From a checkpoint of a small self-supervised image encoder.
Data: trained on photos of plants and fungi (iNaturalist), 45211 training examples, 149.5 epochs.
Rows from block 4 of a small self-supervised image encoder, named by matrix and row number. Rows with one number belong to one neuron. Each number is 500 + 50 x the weight over its row's rms, rounded and kept within 0 to 999. All counts start at 0. Numbers have three digits each.
After each neuron's rows are labels from the 100 images, of 14848, where the neuron reaches its highest value: "strongest on" is what is common among them. Only what is clearly more common there than usual is listed. The data: photos of plants and fungi (iNaturalist). In brackets: how many of the 100.
# fc1: MLP up (model.blocks.4.mlp.fc1.weight, 1536x256), inputs 86-171
# fc2: MLP down (model.blocks.4.mlp.fc2.weight, 256x1536, transposed), outputs 86-171

fc1.622:460436514466475541436595581525560353486492489450501509499467347509409434468515560469489531379453506578495423516429459431563472499507461562532590542554492511530589437521552463479512423467437477508501478526460505500500568543527506471447468577488440557504489436
fc2.622:436469594497479485510528503507493557470463482443496491419459531579471529505540428455441500444502447497447463482504523479542454624615393446484438500390391541515509526461460563479506515465506498550447448494469494590502510569475533433426477544441493378600537460
strongest on: class Liliopsida (25)

fc1.75:480451532456452479411563488520470424429527535482445485504444541481525457505448484530531545483460440524526413477464542497490528463499490556528487526560537498594449526558448565481545495500607465442602452524470516515489496557534579493414541505480482472451416496
fc2.75:467492563493483437453545559522483456531442509459539480484462490549463470493558549581496494478459571527596401494456525528430598515414487543508573479480487407538570486495532534510524452469596585476592582457452456536559464488442470502496565559512458559529422546
strongest on: order: Caryophyllales (32); family: Cactaceae (31); text has "cactus" (26)

fc1.367:378506404559388437483568483515526450523551551399479482507361558474471502459460465502424380453488560529485475497414458551524448460490459516555494484490463453485525534522511600560492531459486513474526500457522491380510496516540478515494502524485418436467491440
fc2.367:594496270440551507520493498574522558451530449486506541475476462457488532639470455463538491531539471554377529461566413461505437552486498488539498436486505546412538457424513492550410478515430423495474536535474416544490493573490458548505447581498534574476601497
strongest on: class Liliopsida (33)

fc1.132:497500466469542489500547471512557458450503556413556447577502423519434487487467529453553519517522393528463467485489461457491577473550552609511422492464466514450471482533471487476557534453420460552462447503553436506515576494530520468475453492605511588461535446
fc2.132:559560532524536365555540520509465478507571492411597520538527469571444474484443500539483469545513410506462448509442525497565570517509555494506442536406423448462471490492554500540516418505494516565456524564505489614423562503542561511513461533459484546410535439
strongest on: kingdom Fungi (27)

fc1.313:513537549438601509521501401483537584482562555467579502478540596517435506477566519430584508507571532447512468470501442464467463528493543561526507423538469452566465430491411544476476446535560534379457442547523528477496461519472512437426497624478471467502495467
fc2.313:489442508532453488490488492532485499434519519544495556500519558384481516496521489504361468545530400562495502464465509415530456463454452517519537487529462520512476486527574537418516467468528646381557527413549575493581440510466500554491612493506453560580444471
strongest on: phylum Basidiomycota (30); class Agaricomycetes (30)

fc1.530:415474503500489459487506440487441447454467487402558456451424418482447474427537492504534454435505445514547529544471459525508502518466458531582451453532568481447514424495519494455457529545473464503484466486548493486492538492551507444497538518514435551521467483
fc2.530:483498505452473506395417527527445520481483455519530468530430442487458503498421517481450392497443521441462453459488453465426458585498554544501530505615441518465524509519525515458509425486461403533485504484497387573503601552491578502478506580451516520531495530
strongest on: order Asparagales (25); family: Asparagaceae (25)

fc1.342:536530470505451424473552496598472470500467497417509522427518494456518433563520435398485469422531546504534515510483445427453440482503512510455529470446454537402542444425511536511465512469434530497529510496476455506482473466568482571474549612499496588539523423
fc2.342:538460397567553556506610447469619481531525443493441433446527522421473553489499501536518457453556505585474528485492563459385525489459433538523510468472520488515511468499475528551423378568491538438544541459455613415491419488408575518456515467455563535474516579
strongest on: order Asterales (28); family: Asteraceae (28)

fc1.574:513478507415569444491526416509471481386521490451463524462528550516445431512474494374520543468493433549594530536487514469545469409488552527340438535451409467429523515552562584509479557422559542476523510475428479473458525550541544508460547472601549432477479480
fc2.574:510484395545494500499511541608585490508520445642521531556522570503476484498578558525433477461487538486559520518518611530506514393476446390482496466551557470508508476477457468509466421447537486436444463408489597357440484487463550493539544410516533597512451506
strongest on: order Caryophyllales (26)

fc1.582:450438510496552421503481531520505509406536448419559474456495593516461445438533483422501437388516384485423513559408516426442530457503646552520469522455486488468544480454520455462558498484526522520445459478490412538540491495422598452372508520550501454473484534
fc2.582:516416498402542455542498456486581506491536504402524510425514576507526447469548487465525478544542394496526540474539460555430580410425563542485591473523504521487552572540492490449546576499438556452489528549457523525463468421435481500516491567595416527489422539
strongest on: order Caryophyllales (27)

fc1.30:372585397496536437361497518439463477538547550426557433575438564513424465435468485443397527539453522412486464396434559578481555481427443428471491495460508464399538451537553533529507424415536523503524508537456450432493464469397506536486566510583565541608520542
fc2.30:627459247489504494550551583545481536510502506449473554413559532483479529608473503495548496520426498484425432527509510452501420543507482530593448485522623564550475491409488404577446501574585540409467499488485477453504486490559551492492499563448541522498557465
strongest on: order Caryophyllales (28)

fc1.395:420424480482417532506451497532411480526557590433431474511442466476445482491497468493529521467386438430516374460453505534586543514605464502493401530477439487461433529491458490478560511519443465619481525537546533462482549426516470473392523525460500536492433401
fc2.395:436508440594538590471509561568423471565417569454551534480480459564407513505454578519428516476462616411453375486505456553427503555499470432526478433556437450486462463443380486510544413543424406536496514530514468485560526470509524518486450560503401498472474447
strongest on: order Caryophyllales (29); class: Liliopsida (25)

fc1.383:418495468443473458437433440461530490523453537431484545558394509432518471511592503508508541545436473455605459398510541493538548530510395528554445423446488558452542495537492538461457593536403566565480535478514422521428385468424476459458539508447541554445420403
fc2.383:557504479595557523588363488460404503484397460402576502500558569515420525572513525470496536462467459510418465435558486496480509389484543522503522537541437523596477569544525519424415417597437463446557456522487476569530584584493527470421482438531516529490540440
strongest on: class Liliopsida (25)

fc1.336:413528523511466419508522461461480448497442474423523483512417480448429442455541481489551464404524493510523580522409479555492447519433444548571458454497532529475552447523446520398439547541416455511475446500532520493460531510575478391529527518510517533559448471
fc2.336:514575510452514537396427546499471544513462439493529461541442423491472474481411524516477429531455588410481472496495506473444498571509513514514531477569447539468533498527503510437463407516427401530511502495486393610559560525464552512508504586441505490529508554
strongest on: order Asparagales (26); family: Asparagaceae (26)

fc1.480:468433547522506446451455499502473541475488486404463595527414477479433439483524397432539484522491475524538528436528411379493440532504449492563484469494449508446546534518484422418488522509474506429470482564521530569535525461475491520459501544450478600521490531
fc2.480:497458537509460555412500513463510486595539444501399472533464547424501495497507410442463531472461466483507549478450583449461518538566509618497568533505614541536553532572500486496445478480431425534551529432496543465503339502500583566469523364529544520559539542
strongest on: order Asterales (37); family: Asteraceae (37)

fc1.309:511433491473503471498379554405436481469416558453575506519503570451536452509456415496532482408421481342489450414465502549486501538467533501474529474470456535607426548485481483398530507535556478433506467517580461508559568474547535512520490501458430445486471528
fc2.309:547514472528609535513509530426344512554484465485568528490457468542493459554499513508474547500411542487530410488370480446486535522608500502410485477487526482479473496423471568335504482490535550469465489460542462485520542492509421542576482529461571532473535500
strongest on: order Lamiales (32)

fc1.332:470446483533546377511463446560497428509503464432516459482486442487398392473472442426452552485539451479511520461425444456545488595473493496536507461512550512475546426530579507459573525501483498555521477483572448491600555513484498536449525477525445491464440437
fc2.332:430460576517511517473478484510498464508461516460461506497523474570458447504496515447464564518501590426468409429463499475440486551528493504555514555542538394556509461479501522567530482453500479585459452542420428543456525453480595549438529543437495468520420439
strongest on: family: Asparagaceae (27); order: Asparagales (27); text has "yucca" (25)

fc1.377:474497541460444497407554412479524351511512447371528487457476375523499329543521568519479489498540605538469557548346484498440458448506505428549527467493545562527531475539408583551512518482450459534570514497467520562395456594433453486478478461549502516529574514
fc2.377:484509478469459539516438444449534483509440562431508440486474502571388512489529502561506618537522568567447429468556544559521566465501473450511604515504475504565425514563572507448506442624458553550502553595501468499479504544434499567468527468447489524472387465
strongest on: class Liliopsida (26)

fc1.349:504550524492575437502477476460401524557507463459564456450494515498519439475475475397481476536482505467446496472409496527527497524527597547489431451416411455505563518422444444518544568537497435550484480540481440526593533478559479471462571509489409555450432489
fc2.349:523536544502431497443598458459540452551486542551483420482506476563517438534515566485516642485529580496538471454524420551469492523427545562519571567621492523489522517552498598556527564518466534557604537424526454449523472486551483539475573427574517457500547503
strongest on: order Caryophyllales (30); family: Cactaceae (26)

fc1.305:444551534485469390516547444387519487548483482385549412454409531456427470449522498463562523468546471490514515531408504553522466514484490546574457529524508514496465450517538543390440462522442479494493493527523517495435566587535550412503520519529567538540501523
fc2.305:521559583436489542397439578468452530510396457488549434524482476522498474513381518511526464549473602440496499524534498510484507467513523493576550491575479528520510501484498479462423389548429437497523500534470381599508591535498556480526427570465501557525456529
strongest on: order Asparagales (27); family: Asparagaceae (27)

fc1.85:411553573538475508470543488516477519566535526446559406465514465526441518482505443424482514475505529495428523471423401517488468559555454511584517506517583449573435490505374477453567559553418434553557452575588562591563549541506369464477502478483497481464475468
fc2.85:518514530580520430552522575590500493537469581501568477484505569572452498510464536495520575386501536496571456508574505522520494477512450547510521499494567555502483562372521361582446518442559490508479476441432484469510486503515477463459537488576472547511463380
strongest on: class Liliopsida (26)

fc1.249:481489560541445508509432493476516538473528542398449555502449471464484389483537415408469438531498471529518537484479406406467484469452489481586538437459476520457515481470495473391554482469427459475459473517553537532513541472472489550360489518488521606497552473
fc2.249:477500568540423526448475464449481488563517462479371477464476549392486466473479407464477543464512476475511536427486551452435449508570456624529553533524618497555538543559510516543463463502475455524573456450526604502506340518517580546426544370473524497526530462
strongest on: order Asterales (36); family: Asteraceae (36)