From a checkpoint of a small self-supervised image encoder: activation silu, layers 8.
Rows from block 4, named by matrix and row number. Rows with one number belong to one neuron. Each number is 128 + 24 x the weight over its row's rms, rounded and kept within 0 to 255. All counts start at 0. After the name is the row's rms in percent of the matrix's.
# fc1: MLP up (model.blocks.4.mlp.fc1.weight, 1536x256), inputs 172-255
# fc2: MLP down (model.blocks.4.mlp.fc2.weight, 256x1536, transposed), outputs 172-255
fc1.776 107 [ 94 106 172 138 166 128 123 121 117  95 105 134 124 119 151 111 129 122 125 154 176 101 120 108  95  99 182 140 144  97 174 135 113 102 113 144 100  99 145 103  98 121 103  97 155 131 139 112 148  80 111 162  84 112  92  99 111 146 120 125 136 145 101 118 114  61 107 155 117  89 136 124 113 157  59 117 143  98 142 148 110 138 191 111]
fc2.776 112 [123 127  88 154 120 145  98 148 124 140 114 112 137 152 110 134  92 176 103 150 122 125 100 165 109 113 130 158 139 140  95 114 135 103 132  79 125 152 169 142 103 140 128 141 106 103 159  78 136 124 137 104 133  90 110 109 132 110 117 158 137  98 117 136 100 119 121 110 183 117 113 123 103 103 138 161  78 137  91  99 118  92 126 121]
fc1.777 119 [ 88 109 158  84 136 155 112 144 127 154 133 113 101 124 101 121 117 142 156 113 169 189 149 122 157 148  91 144 147 120 114  70 125 127  66 107 147 147 100 106 166 108 140 129  93  93 132  87  68 108 111 155 104 140 122  98 143 105 132 106 125 147 134 112 101  77 125 147  76 113 142 136  84 108 118 123 123 115 117 129 124 127 133 165]
fc2.777 120 [151 185 108 139 103 104 126 116 177 142 130 107 153 160 108 124 132 130 118 139 134 147  95 107 126 126 100 103 131 108 117 119 140 107 145 180  92 116 184 140 128 140 130 141 139 138 165 147 117 140 143 108 126 118 141 146 103 113 125 126  97 136 116 105 155 136 145 112 126 148 140 133 102 142 114 146 163 102 144 156 107 132 137 116]
fc1.778 116 [168 123 146 119 121 139 129 158  95 141 102 120 147  88 144 119 139 106 106 118 140  94 140 131 107 114 123  92 143 140 162 153 131  94 115 130 151 137 115 149  87 164 108 142 132 104 107 125 163  86 140 109 109 120 123  99 140  91 109 115 116 104 117 112  82 120 107 106 142 127  76  66 136 122 118  77  78 123 158  82 136 137  87 135]
fc2.778 123 [117 167 128 124 152 101 137 129 136 141 135 141 174 166 101 162 108 114 119 122 162 116 170 154 172 137  90 156 142 156 110 121  67  99 146 103 117 131 142 126 136 124 144 116 137 100 129 149  83 150 111  74 133 105 136 133 118 131 132 114  94 164 157 119 108 124 104 143  94 137 123  94 104 153  92 104 139 131 180 124 180 138 168 127]
fc1.779 102 [156  96 134  94  96 158 121  98  98 137 146 166 129 128 114 129 100 128 140 150 117 131 113 137 142 180 148 115 167 161 150 133 131 122  92  89 109 172 168  78 134 150  89 125 135  96 108  81 111 152 141 168 115  92 124 158 110 153 140 138 121  92 162 117  98  98 116 128 143 105 126 112 143  89 181 170 124 132 123 125 135 111 130 121]
fc2.779 103 [129  98 122 133 135 151 101 103 131  96 162 134 114  83 198  94 105 181 150 150 133 106 173 105 135 122 110 105 152 152 137 138 162 147 182  94 142 160 123 124 142 123  91 148 151 150 118 119 121  95 117 140 114 136 128 118 164 180 138 154  90 135 159 125 148 135 120 117 119 155 100  93 112 124  94 104 123 127 139 104 157 104 123 177]
fc1.780 108 [128  79 111  99 122 112  86  96 106 101 155 103 145 100 110 103 160 129 171 135 101 124 148 121 130 129 149 145 102  96 126 100  94 125 117 135 153 113 102 136 124 111 104 115 139 125 108 121 126  91 121 130 107 136 105 122 127 114 111 138 127 112 129 128 112 148 124 149 130  83 139 157 139 129 137 108 163 123 122 132 126 106 111 117]
fc2.780 112 [114 115 109 142 123 153 130 114 150  98 171 145 139 169 172 126  89 128 114 131  98 113 116 112 132 155 136 112 115 140 130 158 173 112 139  94 140 153 149 134 157 111  99 151 157 172 114 152 126 106 118 115 132 121 196 144 111 134 131 122  96 138 139  89 144 155 104 113 107 146 157 100 135 128 143 145 120 157  88 133 151 110 130 133]
fc1.781 111 [149 126  95 119 176 154 110 118  91 164 138 167 152 110 148 108 154 158 147 145 125 129 102  95 117 114 170 103 138 126 184 162 103 105 144 149 140 131 116 109 139 128 149 149  79 141  94  90 138 142 133 125 129 121 148  85 125  76 133 110 120 100 155  84 138 131 102 131 116 134 102 174 130  64 114  95  94 128 168 149 139  88 113 142]
fc2.781 137 [154 123 128 111 108 134 150 140 137 142  95 144 100 136  99 169 116 147 165 148  93  96  66 132  76 142 114 166 161 147 111 160 124 118 145 115 165 141 165 123 158  85 143 102 151 114 135 172 133 119 127  92 125 201 118 139 136  97 131 135 128 134 108 153 127 160 125 130 149 149 152 111 148 169  99 149  93 140 121 118 118  95 102 140]
fc1.782 081 [184 140 142 152 152 156 197 164 111  89 144 137 144 154 142 125 143  95 102 157 132 126  69 146 124 138 127 127 137 146 180 104 124 123 133 128  66 107 151 124 146 170 137 106 112 113 147 106 139 139 127  93 105  87 140 126 146 114 126 119  96 128 138 123  93  85 103 119 106 107  84 111 127 126 141 157  83 127 117 123 120 120 135 105]
fc2.782 073 [108 103 129  93 131 124  91 123 186  93 150  83 146 101 157 118 105 140 148 109 146 109 187 139 167 102 153 125  58  95 125 116 125 124 140 136 164  99  99 105 134 127 116 103 106 146 132 109  88 107 152 124 153 135 117 143 135 123 162 122 132 118 162 127 107 133 129 130 112 107 121 127 128 125 111 119 131 149 179 114 128 125 126 140]
fc1.783 088 [102 152 132 126 149 150 116 116 129 149  81 164 133 119 151 108 147 120 116 166 101 114 114 121 114 147 120 121 115 110 109 141 113 149 142 135 118 131 125 140 122 141 109 181 121 126 137 137 119 108 131 118 109 123 135 133 156  97  92 122  85 119 179 128 118 118 148 157 142 129 151 150 140 139 146 108  93  77 167 126 140 163 154 143]
fc2.783 087 [155 158 141 148 131 110 108 118  97 103 161 138 159 140 140 148 137 107 129 130 163 147 139 134 128 152 169 133 132 121 109 157 129 131 142  97 102 132 113 179 120 134 135 134 162 155 146 203 111 140 129 122 135 143  82 169 154  94  99 182 115 134 165 161 157 133 101 130 139 180 197 119 109 146 123 105 114 126  80 158 170 158 107 105]
fc1.784 096 [155 116 165 118  92 151 138 123 107  99 136 137 151  81 165 118 144  96 121 118 136 108 128 132 110  87 131  99 145 125 112 153 159 123 103 117 125 130 145 136 112 121  82 110 110  95 107 133 159  93  89 162 127 106 127 136  88 147  99  81 107 135 122 139 113  72 138 107 120 110  97 119 165  83 136 102 102 122 158 128 101 103 126 158]
fc2.784 090 [143 152 148 105 153 119 130 119 153 131 129 161 166 121 163 119 101 129  94  82 144  88 130 122 136 116 146 142 105 189 139 113 118 126 145 133 109 126 114 147  91 160 118 185 128 117  99 135  88 112 106 123 111 125 171 119 109 146 137 134  71 153 130 120 141 149 160 123  97 136 124 133 106  90  62 100 152 120 171 109  98 139 129 145]