config.toml
arch = "vit"
horizontal_flip = true
method = "vicreg"
norm_position = "pre"
bias = "all"
qk_norm = false
moe = "soft"
num_experts = 8
expert_mlp_ratio = 1
learning_rate = 0.00081
max_steps = 26400
epochs = 149.5
warmup_steps = 2640
Rows from block 2 of a small self-supervised image encoder, named by matrix and row number. Rows with one number belong to one neuron. Each number is 500 + 40 x the weight over its row's rms, rounded and kept within 0 to 999. All counts start at 0. Numbers have three digits each.
After each neuron's rows are labels from the 100 images, of 14848, where the neuron reaches its highest value: "strongest on" is what is common among them. Only what is clearly more common there than usual is listed. The data: photos of plants and fungi (iNaturalist).
# fc1: MLP up (model.blocks.2.mlp.fc1.weight, 1536x256), inputs 0-255
# fc2: MLP down (model.blocks.2.mlp.fc2.weight, 256x1536, transposed), outputs 0-255

fc1.5:566468534477447466582473486469478498509471398529540488517501421480522543500553554594520479598495492562477496445481482549522389547494530512473543503480453474450534481519504527537473520484518479523505510469497491472516442541493485458533479330464386531430405522429501492546466528479509515489442478472523438469518508518490494525450480427455481465483564564555531484449440502448451512530522535485510492556509483513536443512498456497512491506467487490523515524473425542533523539510477502512524514501483498507482483507413450458528481501541608604449534482466500491418471451506481539520536570536462540517559468525476498457525525547533484520508505488460461484430482519525492494503485507501447488532478477546471445522552489456492464543467429499536420544453523435525475519437493581
fc2.5:398528511452470454538431521419540551443516531407491445498527474506463523555586502536485518486527421499516470540554450426532485533540568482581464438548478563452544494486444538596505563457596457410482522502523505512506479525503453465540511480430546495570555522540431502467494510454441510432514515440455458392538483536474553432473471561432489458509517501509499445483501478537469429514474475471516474481518446561535510566520534514506527489498491501482593504488508535488485485527512530499580466468487556591548503506512527504488535463406497448543498553502525551483488502489543478491490572534521506448503528458491530530464460559500512403450455497517480513505501527472432477539512507472473479557466469535501411496484479478483507488457524522509519534539495476526494563478495450
strongest on: class Liliopsida

fc1.337:501510542523545480482486440489466464473464426479575521527555492492478455528508500508493475491475599506489536500487533506517497507521509516463510483500498470495503482499524485487470439495518477512537508477540548552535540548541524441500462401485427474520421466341491472499509456495553477493521530470491505483497436454431476477415531353520394462489506499479527490482505475451505538483487555474424504560495521501469404473508458498526491511566514515509457533482517517537542484533476486462450499534561531537465490452457494520494465476551587553554459520446475537508514453459444484571503536473525508535518441520518442478472491469520494545432498457474466475459502402484447462488492474465441437463421437471449513531460435415417458493523488480476365482521474457491481463511462471
fc2.337:581501479508492501463466495479547506525563489516517528467474478452504543471447474521511508500472475471551479512504498492514530445486466485489534521555491570495513461535452410533552516506500448598562523469434507500466457507511448492562474524480621480426524543464439463498529541485496555515516435421436521485496487470532454465458543554464547515454486520444564425430475517515491452474498523459556506559496484551527571535495502531495502511476491481556532554467503482441406492479508481553547448566455537477509511405521555447507531508497504539445465442378479487452607474553509472502517526528438480481500465549521552516552477533583470404518519463443450488520514511515430508554500519442482506469516559518453493543458510487567487460497505500465526457525510572533558495416429483
strongest on: class Liliopsida

fc1.222:464489580574487469436502435475415409458527497428509467479499522505496520513510536458435453497428533486512518465501483536475538492535505419454523511502527451462570449542517541508485512513499477598565543523530555534530469589590547515525467518503439464513515517424527529486512424474457508534561500503487474444527453498405515493466464436505480485488516479487484482498429486453504480475503579468427491517476459490463441464521446445473508485557550532475444533479471501545484540593481505462506531475546538535506473447438488510446445459539552555474495554476575529485517494457475505506538526520519488471443459462466493569483502571491521572460473504463445526430494470534462455484434471514465445450471516483450520531448501431374495491513538500459398441490472460462508496493517488
fc2.222:563504469477481490469418464489535504532521529525504501485461503433581538524432505509503508462456467533573550487533516462482560464443428467477524447551467523506540514486579477554548498490492446573549508467431465478458421487508472452497454579433580440394506565473445463424510540476487513522528473453441509457463495478507478512468505540515519515475432505472515414483491555491455480429483538507545499549527499573551550517519487494471522517486567532497477542442525475431420495483490476531516468543474580525553518441531539501480513480481526500443472483441443483439565507572459495477513505529508504451524496511551479504538498587525542383482520507470487533520511496565474493468483538461509499472566530486455505491555512537566516532449504541447545419503490532478545485471369508
strongest on: family: Asparagaceae; order: Asparagales; text has "yucca"

fc1.474:543476546507522479415482531500523508493515514495455463502484519487501556534546439499506442553448554504453486560468444490476488580549519469478487493430477596537538525461508492592474477499469514489457476429441495462513424538499570448480536460520501457459530515499516531482484460455507542478491492490512503431506498521466480511449423483522497516503540529411466498508470411429519462522538486566516527533562510489526524457477509497526432529470484477528468506503527619460436482432585455453479516519542499428465463424502525512529531520496549411515554574520533513460437509481480552475468430449476491483517469535510509465519435477467560558550480543505534539446495452430514440533439511486453426496448484488488452487450502472445518511518459511522394484433385536501487554455437501
fc2.474:445509526562473570548555427493476537496530558474482525502416599565476509474509553401509544439499460516543526525525503480480523458423513498476551581538489458514476476527486410494498491600540532464470460534529505482477540495496450556561512487502465446558452485490452557455471536436497523431469464519423521521476509501473537533491580452545492489537513487480518519505518453485507447580475484551460562514447495495525502457543519505472475504534458492512558514529528459462548528552469581493475511519453527455506524551496551502460553519510503539513477417505501452551474576523531463550463461466506442579410527424508550550502594491476481560521514487469496427549514555620505581526462462525461522460464492485485537458512489523499487556469536452530533494515472484441445520505470534
strongest on: order Lamiales

fc1.188:456500584555510535554541472540502514493516505457500413507486562523507515534456463534502462518479437547454473482477542438601468460504497512604464570533550485497490433509465528523516545530537501461515465490470539485515472553480508567479478432543497465509517456500539448435566412462477468509500483409485523461533516500513540527475495462459499406529460547530496502454529441443417403485480437466549476498515444455473468413508485514512498514518451492485542512530536519506510488490533479409535486609456525505478499496519549526516566504564507476487463502522519511512480508550452465566449430441525441549508510393475521515475542564484507497449527477462517519580455482507493509490498506487428471464450473385446443531535496447424507514520495552533464524461487470427547531468486462
fc2.188:518451524516457598496535486471558451524521531473490453493404489410507492547581491430549489530491520563572502492514450516507550496490459492438540496504514495555482525439510469416516469506430474475482477503428486526452474504523498464550524499524536428476442529561499484480534549500473492519491572504500463516438448486494439520566536459500500511474499459438501534523465529513522513531494510565509564574506480546504532454528488549483444477527514554478510538496539461460491528514512458454424517455508426527571519531422586559458532475528427463455478435524392562469492484554481506468440446497505399487497490506565488501492467450447529520594563434507478525441582476575507508540444568564504519509520499527462546500495507489478468470502515498469579474501460542481561476461544558
strongest on: order Ranunculales

fc1.553:436456474519466549558586449531564455547494503522519486519458555521488531530466508517515451431433459465529503409536593533580539426440576546544560524562488478481584455524535541447498470490467420499508462507530504472533496513506482561555478468493448511513479448431491513416519513435495482455505530400456483437500464511509473522524477440503479416536487541498456553465493488433404432506488497479469498559458477554472449462518469506483564471573499564522547493449511496559538512537516517499524436530461527441558511483473515448435526508477514581526485472501475458454557532510536465510495477487550548549454563472455481524520530494471455506453513437447456535514496485520453502450488513516482555482496503457395573546526491467507514539494560550443531520521502504476500472538543539
fc2.553:530496512548518509462487530517520487489545496476491463505570582570421542474493482427540483503468514531590548476490449498387508521542501464448465482429474514467544483503472560520522433510555543538528510501493517463485478539502536489471567475458449452474480490497479571519457437520432529540436491528474517470519426526475470482506379479529463534467505471475463519561471543559507520516466471513466503490526511495510549541571530545584439463451603559500501479569522506558469533526508525539436531510511384476476464520408450529509450516489465447480552485459506532479473425505538555466485502448517492494481535527537512596467459460518573543507516494510476555459497566489554458517439468487472524529430499517570458463439417499481463474531457480499524522499460537483473540516481604
strongest on: order Asterales; family: Asteraceae

fc1.422:486468484581514512548559567566545461549520471543501496478558549528491547505495471537515480434452490537532465470447572479489474504495521494537463456563511438490574420462513552502530425501477536486484450525431506465488495500509500500551581427529477463511448599448531455449504518382449514456466513401453527431501501562519532544436447474519505459511514519413512473526503492519391414529481517499506493497501464557513484482529489572469509417513531522483543586539519568557421524564494547455401530478473479394431521526505529494465528511506490575523448487469476506482544476492507432529530482488451534508500541517552556532491548510486549457468495472492488496475485462509475492561440519488460473518448456487435506518484486482398458503505513531523489516519515464546475513514532510
fc2.422:476460489464498508466459460506545525391496481529516530514459582474507513417548463496531531488537552492515455513422475516474551457509492496521541497532500449505492537544520469433449493519501526514482521537557514489538472469466450534521451562494476428493481419461410520427461542542532503441466444573500511430563501471451403513510557436490512489450507483459484441465446533478529575543469481521548532399552547485505477569515534541424464489475574461476456569512544509465546507486481517526503469487532494509494445466456544440480461523531477501498552481491502516488495449477600496546454440505482399526465451536520508533515492511466458540571567472536469527515510590439552463576492442499504475526486413568459443527441466465530494499508515474488491480522495523437418539498453515
strongest on: order Asterales; family: Asteraceae

fc1.230:581541546524486475522538500470495496502437418530496549478521468534502499513530466533414516510489513508502501499469499507520522494495500511498520504495543480496515571495560517481474497513504509561562495531530509492485494466520485460472481381499464515416415461408476464471481474508524450465477465461527499474493496430460457438436476373509435471504466499479470494443496425466427509487446576521451487515446494466480456504501439508521493461491570520478499481465430539495524494546490463511473463562560507467463433434440505501486460516570601565487461485445603568460494510486416450504513515503446530533556441480502445440469490472460525516487424515510491403479434424469462528417493466482466502455453478478446513542454462453445460447527453438548424456502479506526493509518502438
fc2.230:520476545516524506531462483488491531468452463525484491453484468469499513495485477525438578480513492496487549561499515492551529449520511539468566492509530478554486511531504443449484543577491500632562487469513534536577534526505546513553478418505565432485494500493532466582484474503586560544528448514425464540514482480461500433467541481481449495436459490505555523459432467561466514489479590505478577541522540535446572468512516518511533538444453559430467564542458482512486533535480503559473529523508551487529500470612443463423523446537554517499491469525485492428479515419465449469562540547510566434486487460516465520490507540585512470458500468488505486447534397492453507489499502499511531457523522458519528536547516539504462544541478466435451454581507485524524514413468456
strongest on: family: Asparagaceae; order: Asparagales; text has "yucca"

fc1.715:576518538552538550541504516505515487464516502476550583532523534567506421517486483543463475530465530528539516482488460470465480475523453545490463487475508490520508492543479479517518492503490565565555484502491544486489484480521484456455526413507483453443403510455462511514559463511535523445466525489511445455463551504469411448374460387561472409481486495443491505455519437471419495528436572480433471509503491498466521488539449483528493521473504463538559497524481535450513532532569488500453475511541477460446436487444483506490459540565528551484450452516491567413488457548453453504508437502474512530569454541547439491466501471488489493510505516513457428474465451418489491429407424520500479435451513423478515467517476457467471523479460407474449452457486485467447484503488504
fc2.715:518531489456468503544486459446464474442463459434541584562502497492478461516519484579553466484580541509464497506495439556511480455516458518396481492477524514506494444579417524473460563509478488528578512500488566464534534497528504421489497473515473484537541573491521489569556463566520537525496565532560455511509445494539562439461492456465433402473511462493499479438498552535515485498501523511476520510513493500488486478427487507513446552533493541505518591502514500592511575497455536529468574436515552547490477473559511503480506490476517548463504445555476557450495533525466537482542497526470509471453453508546429507495487596480477531541487489509463465494481431558466480463525472489546532398610501501506513518509518440533554549588446412451513458511525521463540495457520547
strongest on: order Asparagales; family: Asparagaceae